From a checkpoint of a small image captioner: encoder moe top_k, 11000 steps.
Rows from block 5 of the text decoder, named by matrix and row number. Rows with one number belong to one attention dimension. Each number is 128 + 32 x the weight over the matrix's rms, rounded and kept within 0 to 255. All counts start at 0.
# v: attention value (decoder.blocks.5.attn.v.weight, 320x320), inputs 107-213
# proj: attention output (decoder.blocks.5.attn.proj.weight, 320x320, transposed), outputs 107-213
v.283 [ 87 196 122 145  76  72  81 173  95 123 110 144 155 106  85 151 145 118 137 144 123 139 155  91 141 108 166 171 119 118 118 112 141 156 102 142  79 130 110 126 127 126 178 121  88 134 109 111 171 125 144  83 163 117 131 169 101  83 126  74 125 109 190 110 126 166  82 105 147 143 106 140 106 193 165  97 141 112 161 126 144 145  85 123 108  98 142  88 179 149 161 143 126 143 105 138 164  76 129  99 131 192  83 129 159 120 139]
proj.283 [198 124  64 117 110 109 121 158 121 153 127  76  87 102 107 127 142 172  85  87  85 155 155 151 135  76 158  82 133 113 129 155 157 154 154 197 114  93 104  59 100  86 145 107 125 131 139 111 160 127 118 141  99 132  75  95 144 166 138 132  67 155 101 174 138 147 146 163 134 149  95  52 117  88  86 142 159 168  80 164 134 173 145 124 100 126 114 171  81 137 189 191 161 165 146 129  99 117 150 137  78 120 146 117 184 160 167]
v.284 [162 152 128 101 130 104 147 131 109  85 116 151 124 156 130 152 112  87  88 158 142 167 109 171 116  94 134 160  95 134 105 121 137 153 111  76  69 144 156 158 146 153 149 174 107 147 115 126 119 162 147 135 154 144 183 138  83  82 116 140 133 166 163 153 104  98 128  73 131  90 158 150  95 151 147 114 123 151 156 183 131 107 160 123 124 133 145  94 136 152 118 145 160  84  98 109 142  90 123  87 176 115  81  88 103 138 160]
proj.284 [173 152  75 119  92  86 117 129  75  77 136 150  97 106  86 109  75 137  96 152 144 108 143 156 112 122 112 169  89  92 157 121 102  97  83 170  78  71  85 157 153 117 120 127 154 135 111 121 133 118  91 146  79 171 104 104 178 138 106 128 113 121  90 109 135 146 155 127 134 112 108  94 125 139 159 109 182  70  93 107 122  72 143 157 132 139 133 124 148 158 155 160  93  99 143  82  80 161 149 192 146 131 190  98  87 133  80]
v.285 [134 162 103 163 167 126  90 161 108 111 150 120 147 137 101 119 120  94 119 126 178 134 112 124 134 172 131 178 143 166 153 169 127 150 108 172 119 164 183 166 136 139 136 177 149 146 148 171 166  86 139 129 148 166 180 156 125 116 151 161 122 139 172 129 147 119 137  85 164 139 119 160 101  76 149 154 128 131 167 172 141 167 121 150 173 122  92 163 118 144 159 163 173 155  88 139 138  83 122 118 160 108 150  91  99 159 148]
proj.285 [178 172  85 166 103 127  87 122 131 147 135 101 172 116  82 147 161 139 135 163 178  82 125 125 139  81 134  86 166 133 107 155 109 120  83 108  92 109 130 122  84 134 177  98  71 179 132 107 134 114  98 140  75 121 137  78 149 127  77 113 152 122 113 162 135 155 176 144 113 128 115  55 184 179 162 142 176 135 126 138  82  91 160 182 114  90  99 104 168 146 110 153  97 154 145 112 108 115 163 121 144  78 118 110 140 145 128]
v.286 [ 78 121 122 158 109  74  77  74 111 133  97 105 170 119 192 113  77 140 109 153 137 139 126 169 112 103 123 130 155  94 194 146 132 184 134 105 121  84 138  96 115  75  60 154 164 139  90 142 184 160 155 128 153 170 163 131 138 141  63 107 106 185 147 174 163 150 186  72 153 116 112 107  95  73 144 115 183 123 103 122 154 129  71  96 146 133 128 159 110 180 143 186 106  92 134 143 150 175 120 190 110 166 167 133 162  97 111]
proj.286 [ 84 136 126 174 144  80 143 154 149 123 169 103 115 154 154  77 160 117 139 123 111 122 126 153  99  99 119  90 112  86  69 102 160 144 134 135 156 171 100 162 139 104 104 170 174 183 158 114  80 177 138 128 150 141 106 169  86 124 162 135 175 123  98 169 130 110 144 109  96 101 148 173  93 199 176 136 154  73 158 130 128 101 191 197 168 170 118 101 118  80  68 158 126 151 128 185 166  99 113 142 105  82  77  87 140 128 125]
v.287 [137 125 113 187 130 105 149 167  69  59  74 102 145  84  30 149 152  97 103 151  79 154 133  94 115 168 101 155 109 168 118 169  79 108  98 141  88 143 123  82 104  74 173 118 140 166 174  93  78 181 159 111 156 137  86 164 103 140 100 148 126  80  83 110 113 132 124 120 111 152  85 110 147 160 103  99 152 108 169 124 100 129 182  79 138  79  97 142 121 160 185 188 135 120 137 109 107 109 138  85  73 157 111 121 119  88  72]
proj.287 [130 127 121 137 146 154 153 158 112 124 143 157  87 136 169 109 146 147 136 111 112 113 141  86  85 110 164 100 169 141  98 154 177 150 120 118  87 130  91 137 168 168 170 137 129 152 165 142 122 138 140 160 132 124 142 148 103  92 161 131 148 171 150 176 142 123 151 165 121 143 118 143  87  98 160 111 141 102 148 110 115 177 138 105 115 191 162 149  94 149 129  77 148 129 121 186 140 162  70  77  97 178 125 127 127 181 113]
v.288 [146 169 140 116  90 146 149 165 140 114 100  75 122 172 131  89 117 142 113 135 144 154 110 185 175 142 138 131 124 152 162 126 142 154 130 154  82 136 107 123 119 117  76 132 110 133  71 176 148 136  61 134 141 103 121 131  88 155  98 153 107 151 129 117  96 135 143  54 178 114 141 163 123 120 120 108 128 104 187  96 146  73 105 192 176 109 146  96  79 152  98 107 113  70 104 154 156 136 120 149 124 172 164 126 153 139  84]
proj.288 [129 108 118 104 135  92 131 159 108 143 127 144  72 144 116 106 169 129  67  64 149 145 165 116 133  74 177  75 131  87  91 115 171 131 106 153  77  94 159 115 134 142 175  96 155 161  92  87  75 154  93  99 118 125 134  94 175 188 106  76  64 163 104 107 129 178 134 167 117 149 102  62 139 128 121 111 182 144  93 182 132 115 136 116 109 102 118 158 173 135 167 162 148 122 147  92 133 166 143 169  98 149 128 148 134  89 177]
v.289 [177 104  85 172  67 104 135 149 112 116 125 146 120 126  92 164 123 116 116 148 116 209  75 146  91 156 118  93 116 149  73  93 114  90 147 146 114 144 101 148 100 160 203 174  89 117 131 105 161 108 183  92 133 131 102 110  74 133 140  88 179 110  74 142  61 142 105 159 104 110 108 170 130 130 145  74 104 119 140 149 110 120 126  47  90 136 122 120 184 120 123 122  79 168 101 164 128 106 131 100 176  83 106 120 180 126 127]
proj.289 [157 107 172 159 103 109 151 138 100 121  77  71 148  88 121 122 137 143  89 171 123 117 141  87 105  89 105 104 142  84 135 159 149 142  94  95 130  88  70 100 100 163 100  67 149  94 116 167  98 144 102 195  87 133  86 135 125 157 164 159 119 135 145 112 190 161 176 116  87  92 137 117 144  68 143 110 157 118  97 102 117 131 120 185 115 129 142  96  67 151  96 172 141 118 181 143 112 129 171 115 114 110 162 128 166 114 166]
v.290 [133 132 132 159 111  77  92 138 154 146  99 181 155 120 152 161 137 170 103 170 137  94 167 137  87 128 133 110 135 150 187 154 105 132 166 146 132 127 174 140  97  93  95 181 170 137 111 155 164 102 139 144  98 172 113 127 167 192 102 104 141 110  89 173 195 124 191 100 114 146 133  86 140 151 156 147 152 132 152 125  80 103 112 154 137 121 110 136 136 160 180 168 149 108  96 131 123 127 201 159 170  95 105 125 149 114 180]
proj.290 [120 179 116 108  83 137 148 129 110 148 196 160  93 161 191 138 152  92 168  85 163 122 107 109  74 207 111 148 161 167  78 135 149  88 122 141 152 198 118 168 103 166 123 125 115 151 133 110 162  95  66 153 124 136 163 125 124  49 160 104 136 100 113  84  61 148  70  90 108 137  96 202 132 100 144 118  91 123 113 162  87 147 163 103 126 104  90 114 126 121  85  68  91 116  85 144 115  79 129 154 110 165 129 140 127  88  79]
v.291 [173 172 138 126 173 182 108 147 183 118 119 106  95 130 148  90  98  94 102  88 149 169  94 122 148 139 102 114 112 166  85 144 121  96  94 120  55 167 112 117 174 131  88 128  95 189 165  85 128 101 144 105 108  86  59 149  72  83 119 129 187 135 144 100  84  59 136 186 109 113 137 158  87 114 147 156 111 144 118 131 177  90 182 121 124 128 124 148 178  72 134  81 113 162  98 129 126 107 104  87 114 203 148 135 157 120 135]
proj.291 [ 72  90 152 124  94 148 187 145 123  97 112 178 164  93 167 123 177 114 129 131 101 155 117 157 147 171 160 113  96 114  75  97 134 106 125  88 132 110  86 149 103 156 130 122 112 121 154  96 115  76  88 134 145 109 123 171  86 159 136 106 124  66  92 118 102 129  94 104 156 154 108 114 100 169  76 146  93 141 126  99  73 142 127 111 172 131 142 164  94 159 119 158 112  78 112 166 123 116 142 110 154 103  67 145  94  82 140]
v.292 [127  92 114 112  91 130  81  84 113 108 121  96  72 149 142  91 152  92 110 133 162 171 144  62 101 173 144  99 117 129  83 127 137 163 172 108 141 134 109 185 133 144 107 131 167 133 124  81 176  98 126 178 150  94 201  82 120 131 106 102 121 133  89 128 118 177  88 136 163 160 136 169 130 135 177 144  80 161 152  95 126 101 103 155 122  92 110  98 135  66 127  79 142  89 113 110 116 103 101  90  97 163 111  87  85 153 168]
proj.292 [199 100 139  98 166 170 142  85 103 135 112  96 133 128 123 118 142 126  69 117 161 140 152 134 155  93 109 131 130  98 140 124 108 119  96 138 110 150 125 101 162 103 113 142 146  96 105 114  70 128  95 156  99 126 125  74  95 152  86 142 114 146 147  80 140 163 158 173  59 102  56 108 108 118 153 139 197 149 149 122  85 105 170 150 108 131 182 140 129 167 121 158 124 102 159  92 164 104  99 182 154 124 179  75 185  98  94]
v.293 [ 74 124  91 124  74 101  91  97  80 125 105 103 116 138 126 135  77 182 149 149  87  53 158 183 178 119 154 117 139  68 126 100 115 129 200  86 122 103 155 129 150  85 116 166 121  87 154 148 178 175 148 178 135 155 185 144 122 115 116 150 143 115 181 166 155 177 132 108 130 133 114  99 112 121 141 114 200 162 143 119 145 164  68 127 171 162 125 182  50 126  62 178 158 154 159 120 156 189 142 158 170  95 173 112  93  84 186]
proj.293 [ 69 137 137 145 109 143  90 169 197 213 176 140  71 134 157  79 117 127 144 130  92 147 189 158  94 117  93 122 143 149  89  74  90 136 198  93 169 218 192 152 122  79 127 105 131 131 128 122  50 130  63 106 159 149 109 133 132 101 111 157 173  70 153 114 103 154 140  94 128 127  71 135  92 173 139 116  70  60 138 102  99  99 135 145 143 165 119  79 170  52 112 143 100 109 127 151 166  57 168 110 145  96  92  99  99 153 122]
v.294 [119 154 163 125 112  89 125 164 120 133 124 140  97  99  70 110 128 127 132 167 133 159 152  92  85 181 111 183  96 172 104 168 159 125 116 131 107 176  84 128 147 149 176 139 115 131 149 112 101 152 175  68 105 102  97 134 168 119 117  67 107  77 157 117 137 143 143 104 122 100 134 120 150 191 129 121 113 183 124  88  90 147 177  82 111  93 184  74 135  68 161 138  86 141  75 111  82 142 150 134 118 116 169 178 136 101 160]
proj.294 [128  75 141 144 121 156  84 151 112 144 128 114 108 154  93  97  89 131 131  43  54 107 116 132 167 160 181 155 113 105 171 171 122 113 106 161 161 130 121  85 161 102 150 123 135 175 130 124 147 161 158 132 106 102 120 143  66 121 121 127  88  81  79 105 153  92  80 185 137 132 140 100  82 134 103 140  87 146 132 196 143 166  64 120 127 130 125 123 140 116 146  90 131 126 136 195  83 192 100  97 178 164 100  86 176 159 155]
v.295 [151 130  97 156  91 124 136  83 144 192 171 113 164 157 126  48  63 137 159 137 200 184 106 127  93 102 108 147 100 104 145 100 152 114  96  98 122 145 131 157 139 191 121 142 167 143 136 139 124 129  94 140 165 103 171 150 117 167 162 181 114 120 167 120 150 159 147 116 136 129  97 167  89 148  74 113 133 180 177 127 105 179 103 110 138 132 143 134 157 183 130 121 192  93 168 170 161 134 140 127 126 144  89  68 163 168 148]
proj.295 [176 139 116 114 151 133 140 120 145  80 134  82 146 180 140 140  98 129  92  75 115 132 120 127 158 117 141  75 120 146 107 124 126 135  65 192 135  89 164  85 101 126 119  88 109 123 163 119  68  97 161 189  58 135 154 151 186 202 131 157 107  93 124 176 158 160 125 141  88 171  86  86 135 100 145 158 145 146 126 104 147 129  98 181  84 148 148 109 165 184 150 182 166 178 101  90 137 162 150 185 165 162 138  95 196 118 118]
v.296 [ 86 165  91 123 162 142 114 142 150 111 108 179 163 155 103 108 128 117 144 136 158  99 152 157 110 123  65  99 111 147  69 151  85 106 140 156 116 169 110 125 159 104 155 140 153 133 100 106 141 133 130  71 164 126 125 167 167 134 148 142 163 142 109 135 113  96  88 122 147 160 156 165 140 123 175 163  76 155 151 140 123 135 162 163  78  76 169 145  49 164 145 100 145 170 100 126 141  98 134  95 168  91 149 153 143 128 142]
proj.296 [ 93 104 119 162 169 132 147 101 134 199  75  82  82  80 160 106 175  77 164 173 111  99 106 120 136 139  95  91 102 124 135 159 100  85 152  82  92 104  87 111  98 140 111 138 196  80 139 151 132  67 179  97 132 135 110 182  83 130 112 101 145  95 177 130 143  61 107 127 162  92  97 151  99  91 103 103 116 108 107  69 136 147  99  87 139 135 137  92 124 111 145 120 129  95  99 153  81  78 110 144 109 124  83 101 168 104  85]
v.297 [ 82 157 131 111 109 190 141 127  91 110  61 181 120 141 145 204 153 124 115 120 110  96 143 119 167 126  88 149 146 176 132 171  93 155 153 188 110 116 123 144 104 132 182 144 124  86 142 146  94 127 128 104 167 110 112  86 144 142  95  87  99 103 119 150 159  73 114 192  85 182 167  82 179 159 130 181 129  94 150 165 170 184 158 114 156  92 100 135 147 144 149 114 162 108 173 111 123  90  78 109 136  98  87 140 162 117 119]
proj.297 [177  95  92 140 131 118  94  70 142 148 173 163 175 152 170 152  57 162 122 130 172 123 104 159  75 120 179 105 151  58 154 169 101 144 118 101 151 133 128  76 176  58 111 149 110 182 111 156 119 184 175 114 124 128 171 149  97  95 113 186 139 123 149 106 166 109 151  85 136 125 111 144  91 131  87  93 147  89 129 110 135 127 124 155 170 155 134 119 179 105  84 123 180  88 101 164  84 198 172 154 112  82 129  62  83 155 125]
v.298 [126  83 136 104 147 129 121 123 121 113 158 112 128 105 167  94 106 101 115 138 135  65 101  83 129 164 105 147 115 195  77 170 147 151 106 130  94 102 125 100 153 139  53 118 109  53 185 154 149  77 151 160 125 174 104 132 140 114 140 152 128  97 135  89  85 132 112 133 111 137  98 158 103  88  96 144 180 120 138  89 167 132 154 171 183 121 108 145 132 122 152 180 161  72 169 118 143 170 105 121 116 128 118 103 120 129 135]
proj.298 [146 119 117 105 132 145 165 117 122  96 136 164 165 143 166 158 101  99  86 126 148 146 126 171 134 165  99 129 137  91 135 163 126 104 152 167 152 138 142 144 135 167 127 168 120 123 120 143 171 169 135  70  81 120 161 158 137 118  95 100 130 153 155 168 135 126 111 133  91 160 163 146 141 112 138 121 154 116 169  98 160 116 112  98 163 168  85 175 102 146 100  93 152 174 110 117 123 106 148 124 135 110 110 143 124 172  90]
v.299 [ 59  71 100 145 146  89  71  99  83 166  90 174 141 120 168 102 105 136 108 110  91  74 158 147 132 170 122  60 165 144  97 154 167 152  95 124 149 125 174 137 161 109 132  84 106 149  85 131 157 142 100 150 137 112 192 152 131 123 181 198 118 100 107 182 164 118 142 108 110  72 147  70 185 147 173 103 134 134  82 143 140 104 132 135 163 120 141 115 121 167  90 146 173 101 153 106 182 119 104 133 136 136 177 143  85  85 153]
proj.299 [ 98 138 133 173 117 162 125 110  65 146 148 150 114 110 172 128 123 118 226 168 156 116 112  80 136 145 174 191 159 114  95 122  84 147 135  71 150 160 133 177 135 161 110 146  95 105 171 121 178  82 152  99 117 186  95 143 153 154 113 107 119 132 190  98  71 151 177  88 140 151 150 174  92 169 150 166  90 105 108 115 153 106 169 130 136 104 189 124 151 113  90 129 143 135 143 128 151 102 111 144 167 148 167 122 173 176 123]
v.300 [183 137 139 127 169 133 145 179 111 147  90 138  79 149 151 141 112 121 141 128  85 183 153  88 128 102 119 115 193 109  66 105  90 116  99 156 124 117  81 108 112  89 104 153 127 132 102 197 151 106 183  96 148  72 103 164  74 147 156  86 157  96 122 117 129 146  60 169 163 163 139 102  97 150 141 110 166 161 105 116  95 139 109  66 117  85 180 139 128 141 138 153  97 154 182 138 186 139 120 115 160 111 138 146 127 118 168]
proj.300 [ 76 134 115 115 171 101 110 164 124 141 119 208 159 147  84 129 107 133 123 172 131 182 132  79 102 148 152 192 123 148 148 134 126 108 133 110 152 120 124 169 117  85  90 161 191 139 135 156 132  90  92 144  93  67 142 182 140 158  94 105 144 141 150  91 156 156  86  81 130  95 146 119 105  89 137 155  93 120 137 126 152 159 129 133 123 182 149 142  99  94 126  92  89  82 176 115 108 109 101  89 109 110  79 151  93 112 196]
v.301 [127 151 160  92  77 127  83 150 173 184 126 115 160 166 165  69  81 135 139 150 115 106  99 132 136 121 147  81  95 122 130  81 163 107  95 164 185 141 169 113 101  94  70 154 138 184 103 126 118 130  79 191  96 143 150 121 136 142 105 126 134 105 147 132 130 140 205  83 103  93 150 143 179 124 127 136 172 119 170 136  94 129  72 184 124 148 110 133 165 111 122 127 130 119 139  97 150 162 147 178 145 154 127  91  66 126 129]
proj.301 [143 109 136 130 143 110 150 141 153 133 112 133  90 131 152 170 113 118  85 127 143 137 168  92 141 120 100 116  75 118 147 168  95 140 152 126 158  97 150 125 132 129 133 118 113  84 129  62 133 104 135 125 136 143 139 137 197 160 142 122 113 124  87 130 129 101  91 109 100 132  57 122 103 137 142 160 153 189  75 142 196 133 104 104 142 119 177  94 140 118 160 156 147 120 165 134 102  91 135 117 157 140 189 159 211 162 165]
v.302 [137 157 125  99 164 185 183 161  91 138 113 131 127 109 170  92  88 124  98 191 126 123  82 115  66 109 123 145 122 174  80 122 124 127 100  90 111  93 121 109 106 199 174 116 142 165 203 200 144  72 187 102 184 112 126 116 120 113 107 120 142 129 153 111  59  66  90 166 152 179 159 204  93 130 155 124  65 141 105 135 130 125 178 138 153 103 124 127 134 112 179  80  97 139 103 137 150 162  63 123 136 112 119 126 167 109 158]
proj.302 [167 140 171 146 160  98 150 151 132 107 124 100 141 101 134 151 176 178 151 111 114 145 145 176 194 105 148 174  97  87 165 170  84  85  81 159  99 128 158 139 165 112 129 115 101 137  94 133 149 193 192 155  91 125 170 118 146 128 146 128  69 190 113 156 194 202 133 172 145 106  99  79 173 135 147 115 117 145 149  91 111 133  90 115 143 140 166 180 136 176 125 154 127 107  96  87 142 118 122 168 169  97 188  95 146 129 112]
v.303 [160 150 143 105 129 148 128 131 154 176 175 112  67 140 198 146  83 105  53 157 120 167 125 105 116 189 124 138 140 100  68 147 103 112 171 179 169 144 120 141 113 141 157  98 175 182  86  86 160  76 118 103  82 111 129 127 139 133  55 111 115  90 143  91 104  72 143  52 197 139 125 137 113 108 131 148 181 122 110  83 166 109  78 105 108 204 104 170 118 164 124  92 181 141 100  89 140 146 108 187 101 186  97 154  99  61 153]
proj.303 [148 157 111  67 143 119 164  97 110 142 106 121 144 163 167 158  85 152 140  80 120 101 112 147 131 115 156 124  91 147 168 104 146 184 122 137 101 128 129  91 123  99 143 133 101  98 146  89 156 159 129 109 165 108 116  98 179 140  72 139  90 164 130 170 139 199 130 140  62 133 136 135 183  87  90 158 110 129 154 132 161  80 148 146 158  82 121 123 107 100 109  95 101 125 147  64 132 149 103 166 114 141 106 145 150 132 102]
v.304 [184 126 130  89 197 164 175 111 129 149 124 167  71  81 100 155 151 161  87 130  92  86 169  80  66 118 160  95 154 175 164 160 130  96 109 115 145 148 105 170 117 120 157 113 153  91 144 118 144  97 117 125  99 114  53 138 110 148 181 136 111 103  74 147  75 107 120 174 174 200 143 128 129 135 196 158 145 150 132  62 107 167 143 135  77 150 169  82 127  52 161 143 138 175 165 147 126 171 123 146  79  61 149 142 143 168  76]
proj.304 [105 136 201 152 145 102  73  78 129 107 173 148 145 143 148 112  71 167 198  88 123 150 102 176 102 137 115  95 104 117  80 115 162  99  96 132 186 184 141  88 167 131 105  71 173 161  99 196 177 174 143 119 151  86 107 102  88 107 116 127  77 109 125 112 157 156 130 116 131  68 149 177 143 147 131  95 109  80 114 180 130 157 164 116 130  90 105 160 161 139 100 129 109 131 119 187 135 126 155 125 148 113  55 152 139 107 143]
v.305 [104 122 174 127  79 113  84  89 145 130 109 107 167 126 175  67 132  83 151  99 115  69 160 141 123 100 186 151 135  80 155 132 127 159 124 132 107 120 107 107  94 128  64 143 179 166  67 142 115 144  81 140 142 173 145 114 190 173 160 114  71 145 126 142 109 109 181 112 103 113 172  76 126 147  67  99 130  87 159 130  92  96 142 145 181 138  87 172  88 118  84 100 157 146 130 121 132  97 112 194 196  84 166  97 148 150  85]
proj.305 [116 180  74 115 101 168  93 221 150 163 132 122  66  94 174  74 132 143 189  52 161 168 188 127 126 107 110  93 169 133  65  75 180 152 168 155 113 110 180 171  67 152 135 179 118 193 143 142  56  60 164  46 166  73 145 109  98 111  95 129 158  81 157  93 121  78  82 193  68 160  91 153  51 109 129 124  94 112 185  75  95 195 143  47  97 148 116 136 174 136 104  47 161 174 139 144  84  86  79 141 142 200  75 146 161 114 206]
v.306 [120  86 169 164  81 136  87  75 160 144 174 120 115 170 123  76  59 190 160 147 142 133 130 189 143 161 150 138 102 134 175 108 102 130 137 164 109 139 141 155  61  96 127 144 135 113  86  98 172 148 102 110 169 164 113 108 106 135 117 122 101 133 125 178 161 198  83 134 135  81 132 138 132 123 136  72 119 179 102 132  68 179 166 151 134 151 125 119 164 192  81  94 111 105 142 115 112 129 104 111 115 101 147  96 145  89 145]
proj.306 [101 107  87 151 177 142 170 147  99 147 105 143 154  76 150 126 103 119  99 130 163 162 105 125 115  83 160 109  87 133 110 111 160 160 146 161 146  74 132 156  98 114 174 121 122  84 128 142  88 152 127 146 138 120 123 111 111 188 151 137 162 105 117  89 110  90 101 112 140 147  84 139 114 114 128 150 162 151  98 140 165 149 118 166  79 155  95 168  92 150 178 166 118 141 153  89 104  90 177 129 137 130 121 142 161 170  81]
v.307 [142 165 113 148 169 156 152 188 163  69  76 163 128 161 141 167 191 172 153  93  80 158 189 131 112 145  67 131 101 142 125 118 153  91 165 150 115 187 104 122 108 129  87 121 132  88 140  68 123 113 152  83 113 114  78  95 110 103  99 150 147 148  77 151 113 103  66 118 149 190 165  96 170 111  85 135 118 164  81 100 167 156 118  60  82 124 187  67 104  99 200 119 151 133 102 174 139  83  69 118 130 109 158 153 127 108 129]
proj.307 [137 153  90 127 112 106  86  93 134 176 129 134 171 125 130 180 104 148  93 171  80 107 113 113 120  91 154 122 106 155  99 127 151  91 138 102  87 109 123  91 173 100 162 102 113 117  85 167  96 120 144 137  93  94 101 143  87 166 154  97 146 102 127 122 166 144  87 135 122 127 105 153  89 100 174  72 106  91 156 122  90 129  93 120 121  87 101  84 161 146 127 119 143  84 128 153 160 169 148 173 164  77 129  94 161  86 108]
v.308 [ 95 102  92 141 163 188 176 113 122 141 103 180 128 129  46 163 172 136 119  61 147 182 127 100  91 147 125 204  89 112 119 188  87  73 132 180  77 131  97 156 170 108  98  95 136  94 173 109 162 137  89  79 177  77  69 131 155  84 152  87 177  91  87 100 106 129 160 128 153 138 164  96  82 102 165 160  93  59 155 129 104 139 151 163 142 190 183 135 132 107 141  98 124 171 173 122 138 141 151 105 126 165 111 168  96 127  80]
proj.308 [127  81 170 120 158 104  85 152 155  91 135 169  96 164 139 171 146  86 142 149 172 113  79 121 146 150 136 106 170  97 111 160 107 163 124 107 188 151 101 172  98 102 100  94 153 150  90 148 119  97 124  93 104 110 168 150 152  84 142 178  76 125 169 125 100 153  99 164 103 140 171 127 165 193 167 101 142 180 108 189 106  81 172 140 128 140 108  92 110 163 147  86 112 125 158 113  87 133  90 108 118 133 106 179  93 111 108]
v.309 [ 88 111 125 146 171 155 144 177 122 171  99 123 110 175  81 169 130 136 151 122 158 135 154 163  90 149 120  98  60 136 152 134  93 138 139 116  98 114 135 151 119  71 157 192 149 150 133 158 141 161  87 131 165 134  81  98 179 144 192 119 133 125 146 134 115 160 121 139 144 115 139 168 114 105 111  68 164 107 111 103  99 150 101 110  93 135 161 108  64 122  96 103  61 166 170 130 133  97  89 120  77  92 139 153 118  76 160]
proj.309 [ 71 124 194 117 115 108 184 105 137 171 126 110 120 123 160 162 165 130 118 166 162 164 180 100 138 140 122 101 181 197  65 160 186 153 100 128 123  68 144 142 145 130 121 126 141 144 134 151 139 103 150  92 152 127 111 160 100  98  96 129 174 132  96 103  90  82 105 117 108 114 101 131 132 166 151 150  83 145 109  82  72 112 161  95 147 102 159  97 159 136 119  95 134 139 139 128  76 130 141 150 170 180 105 134 140 162 142]
v.310 [102 174 155 147 104 183 166 167 131 140  94 102  67 131 171 213 176 155 101 135 146  76  84 155 131 182  75 146 135  97 174 177 110  94 131  91  63 106 107 123 150 141 148 152  67 114 145  58 106  89 132  91 129 125  81 126 121 125 171  88 123 111 134 164  76 148 124 132 127 199 109  98 131 185 186 157 157 124 136 142 119 187 157 147 103  64 141 144 170  90 163  93 138 141  99 147  88 113  60 139 104 116 150 168 116 153 136]
proj.310 [ 90 100 177 116 147 102 145  90  65 129  91 163 181 168  94 162 132 154 134 149 154 152  55  95 154 150 112 104 136 141 135 108 158 104 155 135 164 178 140  80 142 125 117  92 178 113 123 143 200 131 111 128 127 102  82  99 115 135 147 125  44 120  60 148 198 168 164  74 155  92 172 103 133 138  98 176 178 138 127 137 127 154 166 166 132 185 119 108 125 138 119  90 122 112 158 158 176 149 151 105  98 118 105  68  95  84 100]
v.311 [ 96 129  87 124 119 143  58 155 169 143  71 150 112 145 152 132 154 131 167 100 161 110 153 156 115 120 145 144 119  69 151 121 169 139 159 147 132  87 195 109  53 127 130 167 147 104  77  83 121 114  68 135 158 110 135 151 134 102 150 189 117 118 173 119 180 150 108 110  74 119 122 138  98 126  82 144 143 146 171 177 131 132 109 150 104 109  60 122 179 150 100 156 130 168 156 129 122 112 140 180 158 164 121 159  86  87 143]
proj.311 [170  71  91 121 165 150 174  68 161  71  94 116  94 148 125 102 174 187  90 138 174 130  75 157  99 128 109 165 109  89 107 141  74 124 144 164 109  65  70 154 107 152 127  82 132 133 139 144 148  87  94 122 119 119 122 122 152 148  84 103 118 100 101  93 103 100 192  89 136 156 111  85 120 160 120 129 101 118 128 150 146 118 148 196  67 160 149 114 113 163 154 164 110 121  96 109 134 133 157 169  77  96 107  90 156 219 126]
v.312 [ 98 116  88 128  93 168 112  89 135 156 186 177 154  99  96  95 155 119  90 101  82 159 112 103 195  97 147 118 157  94  62  98 160 118 153 152 122 166 118 109 138 156  77 142 145 116 141 181 136 170 123  86 153  78 120 113  76  91 129  88 129 146  93 116  84  81 163 122  82 119  96 144 132 130  92 159  90  76  92 151 167 135 119 130 120 159 142 163 115 166 166  79 151 148 121 118 180 129 144 101  88 149 107 121 141 125 156]
proj.312 [163 176 171  93 141 155 173 131 165 133 100 116 129 141 143 170 110 145 120 111 149 135 175  98 120 135 107  85  89 161 179  88 148 133 160 148  72 100 167 150 146  74 129 155 129 121 164 109 119 140 104 165  82 153  74 132 130 136 151 139  87 111 116 134 133 127  84 139 112 132 155 127 167 169 111 129 127 127 124 101 111  93 121 144 147 113  76 147 103 145 170 175  68 115 156 106 140 144 107  68 104 200 138 159 105  76 189]
v.313 [172 111  98 128 119 168 193 193  91  60 104 124  84 140 120 194 127 116 130 124 110  82 115  65 118 128 138 127 113 124  64 157 174 104 104 144 146 134 144 153 162  71 119 105  66  96 148 120 127 155 106 123  90 109  69 144  81 119 142  85 186  90 124 131 135 157 146 119 134 134 171 173 140 143 159 128 143 161 134  65 169 148 179  97  99 112 118 111 125 147 163  89  89 176 118 137 158 104 117 151 126  61 173 182 125 165 109]
proj.313 [ 63 114  96 186 184 144 145 114 186 126 157 111 117 165 105 104 165 124  90 151  53 169 160  82 104 123 144 110 142 117 160 106 158 108 149  81 158 172 155 181 161 105 118 106 103  74 130  96 142 163 125 174 103 145 174 149 139 109 191 111  63 119 101 159 166 151 104 123 135  78 180 178  69 115 110 126 128 132 128 145 179 103 114 105 194 125 130 130 132  87 101  69 103  77 143 176 133 112  77  90  90 191 125 175 166 131  97]
v.314 [ 97  91  79 169 110 101 113  69 156 118 181 129 182 144 175 122 133 162 147 125 114 146 125 184 130  68 152 128 162  90 157 118 128 174 157 129 178  95 168 122 123 160  35 158 166 103 163 175 148 132 111 178  94 126 120 120 151 179 137 121  88 146 115 106 110 108 114 141 124 131 194 107  85 108 130 145 129 140  98 122 146 144  69 125 104 152 126 174 135 157  95 102 192  89 160 137  59 124 141 179 142 164 104  90 131 137 140]
proj.314 [114 145 120  98  76 109 124  99 166  59  84 170 108  86  92  92 154  98 109  97 182 137 108 108 192 110 146  72 118 106 116 114 140  91 115 150 163  79 186 207 147 104 187 149 124  83  67 128 121 100  91  95 137  96 179 215 154  83 145 126 177  94 137 178 110 115 139 131 164 214 137 163  95 166 158  69 100 100 122 141 124 163 136 164 178 113 119 115 118 205 123 153 137 104  92 111 165 130  89 119 204 145 140 127 142  78 186]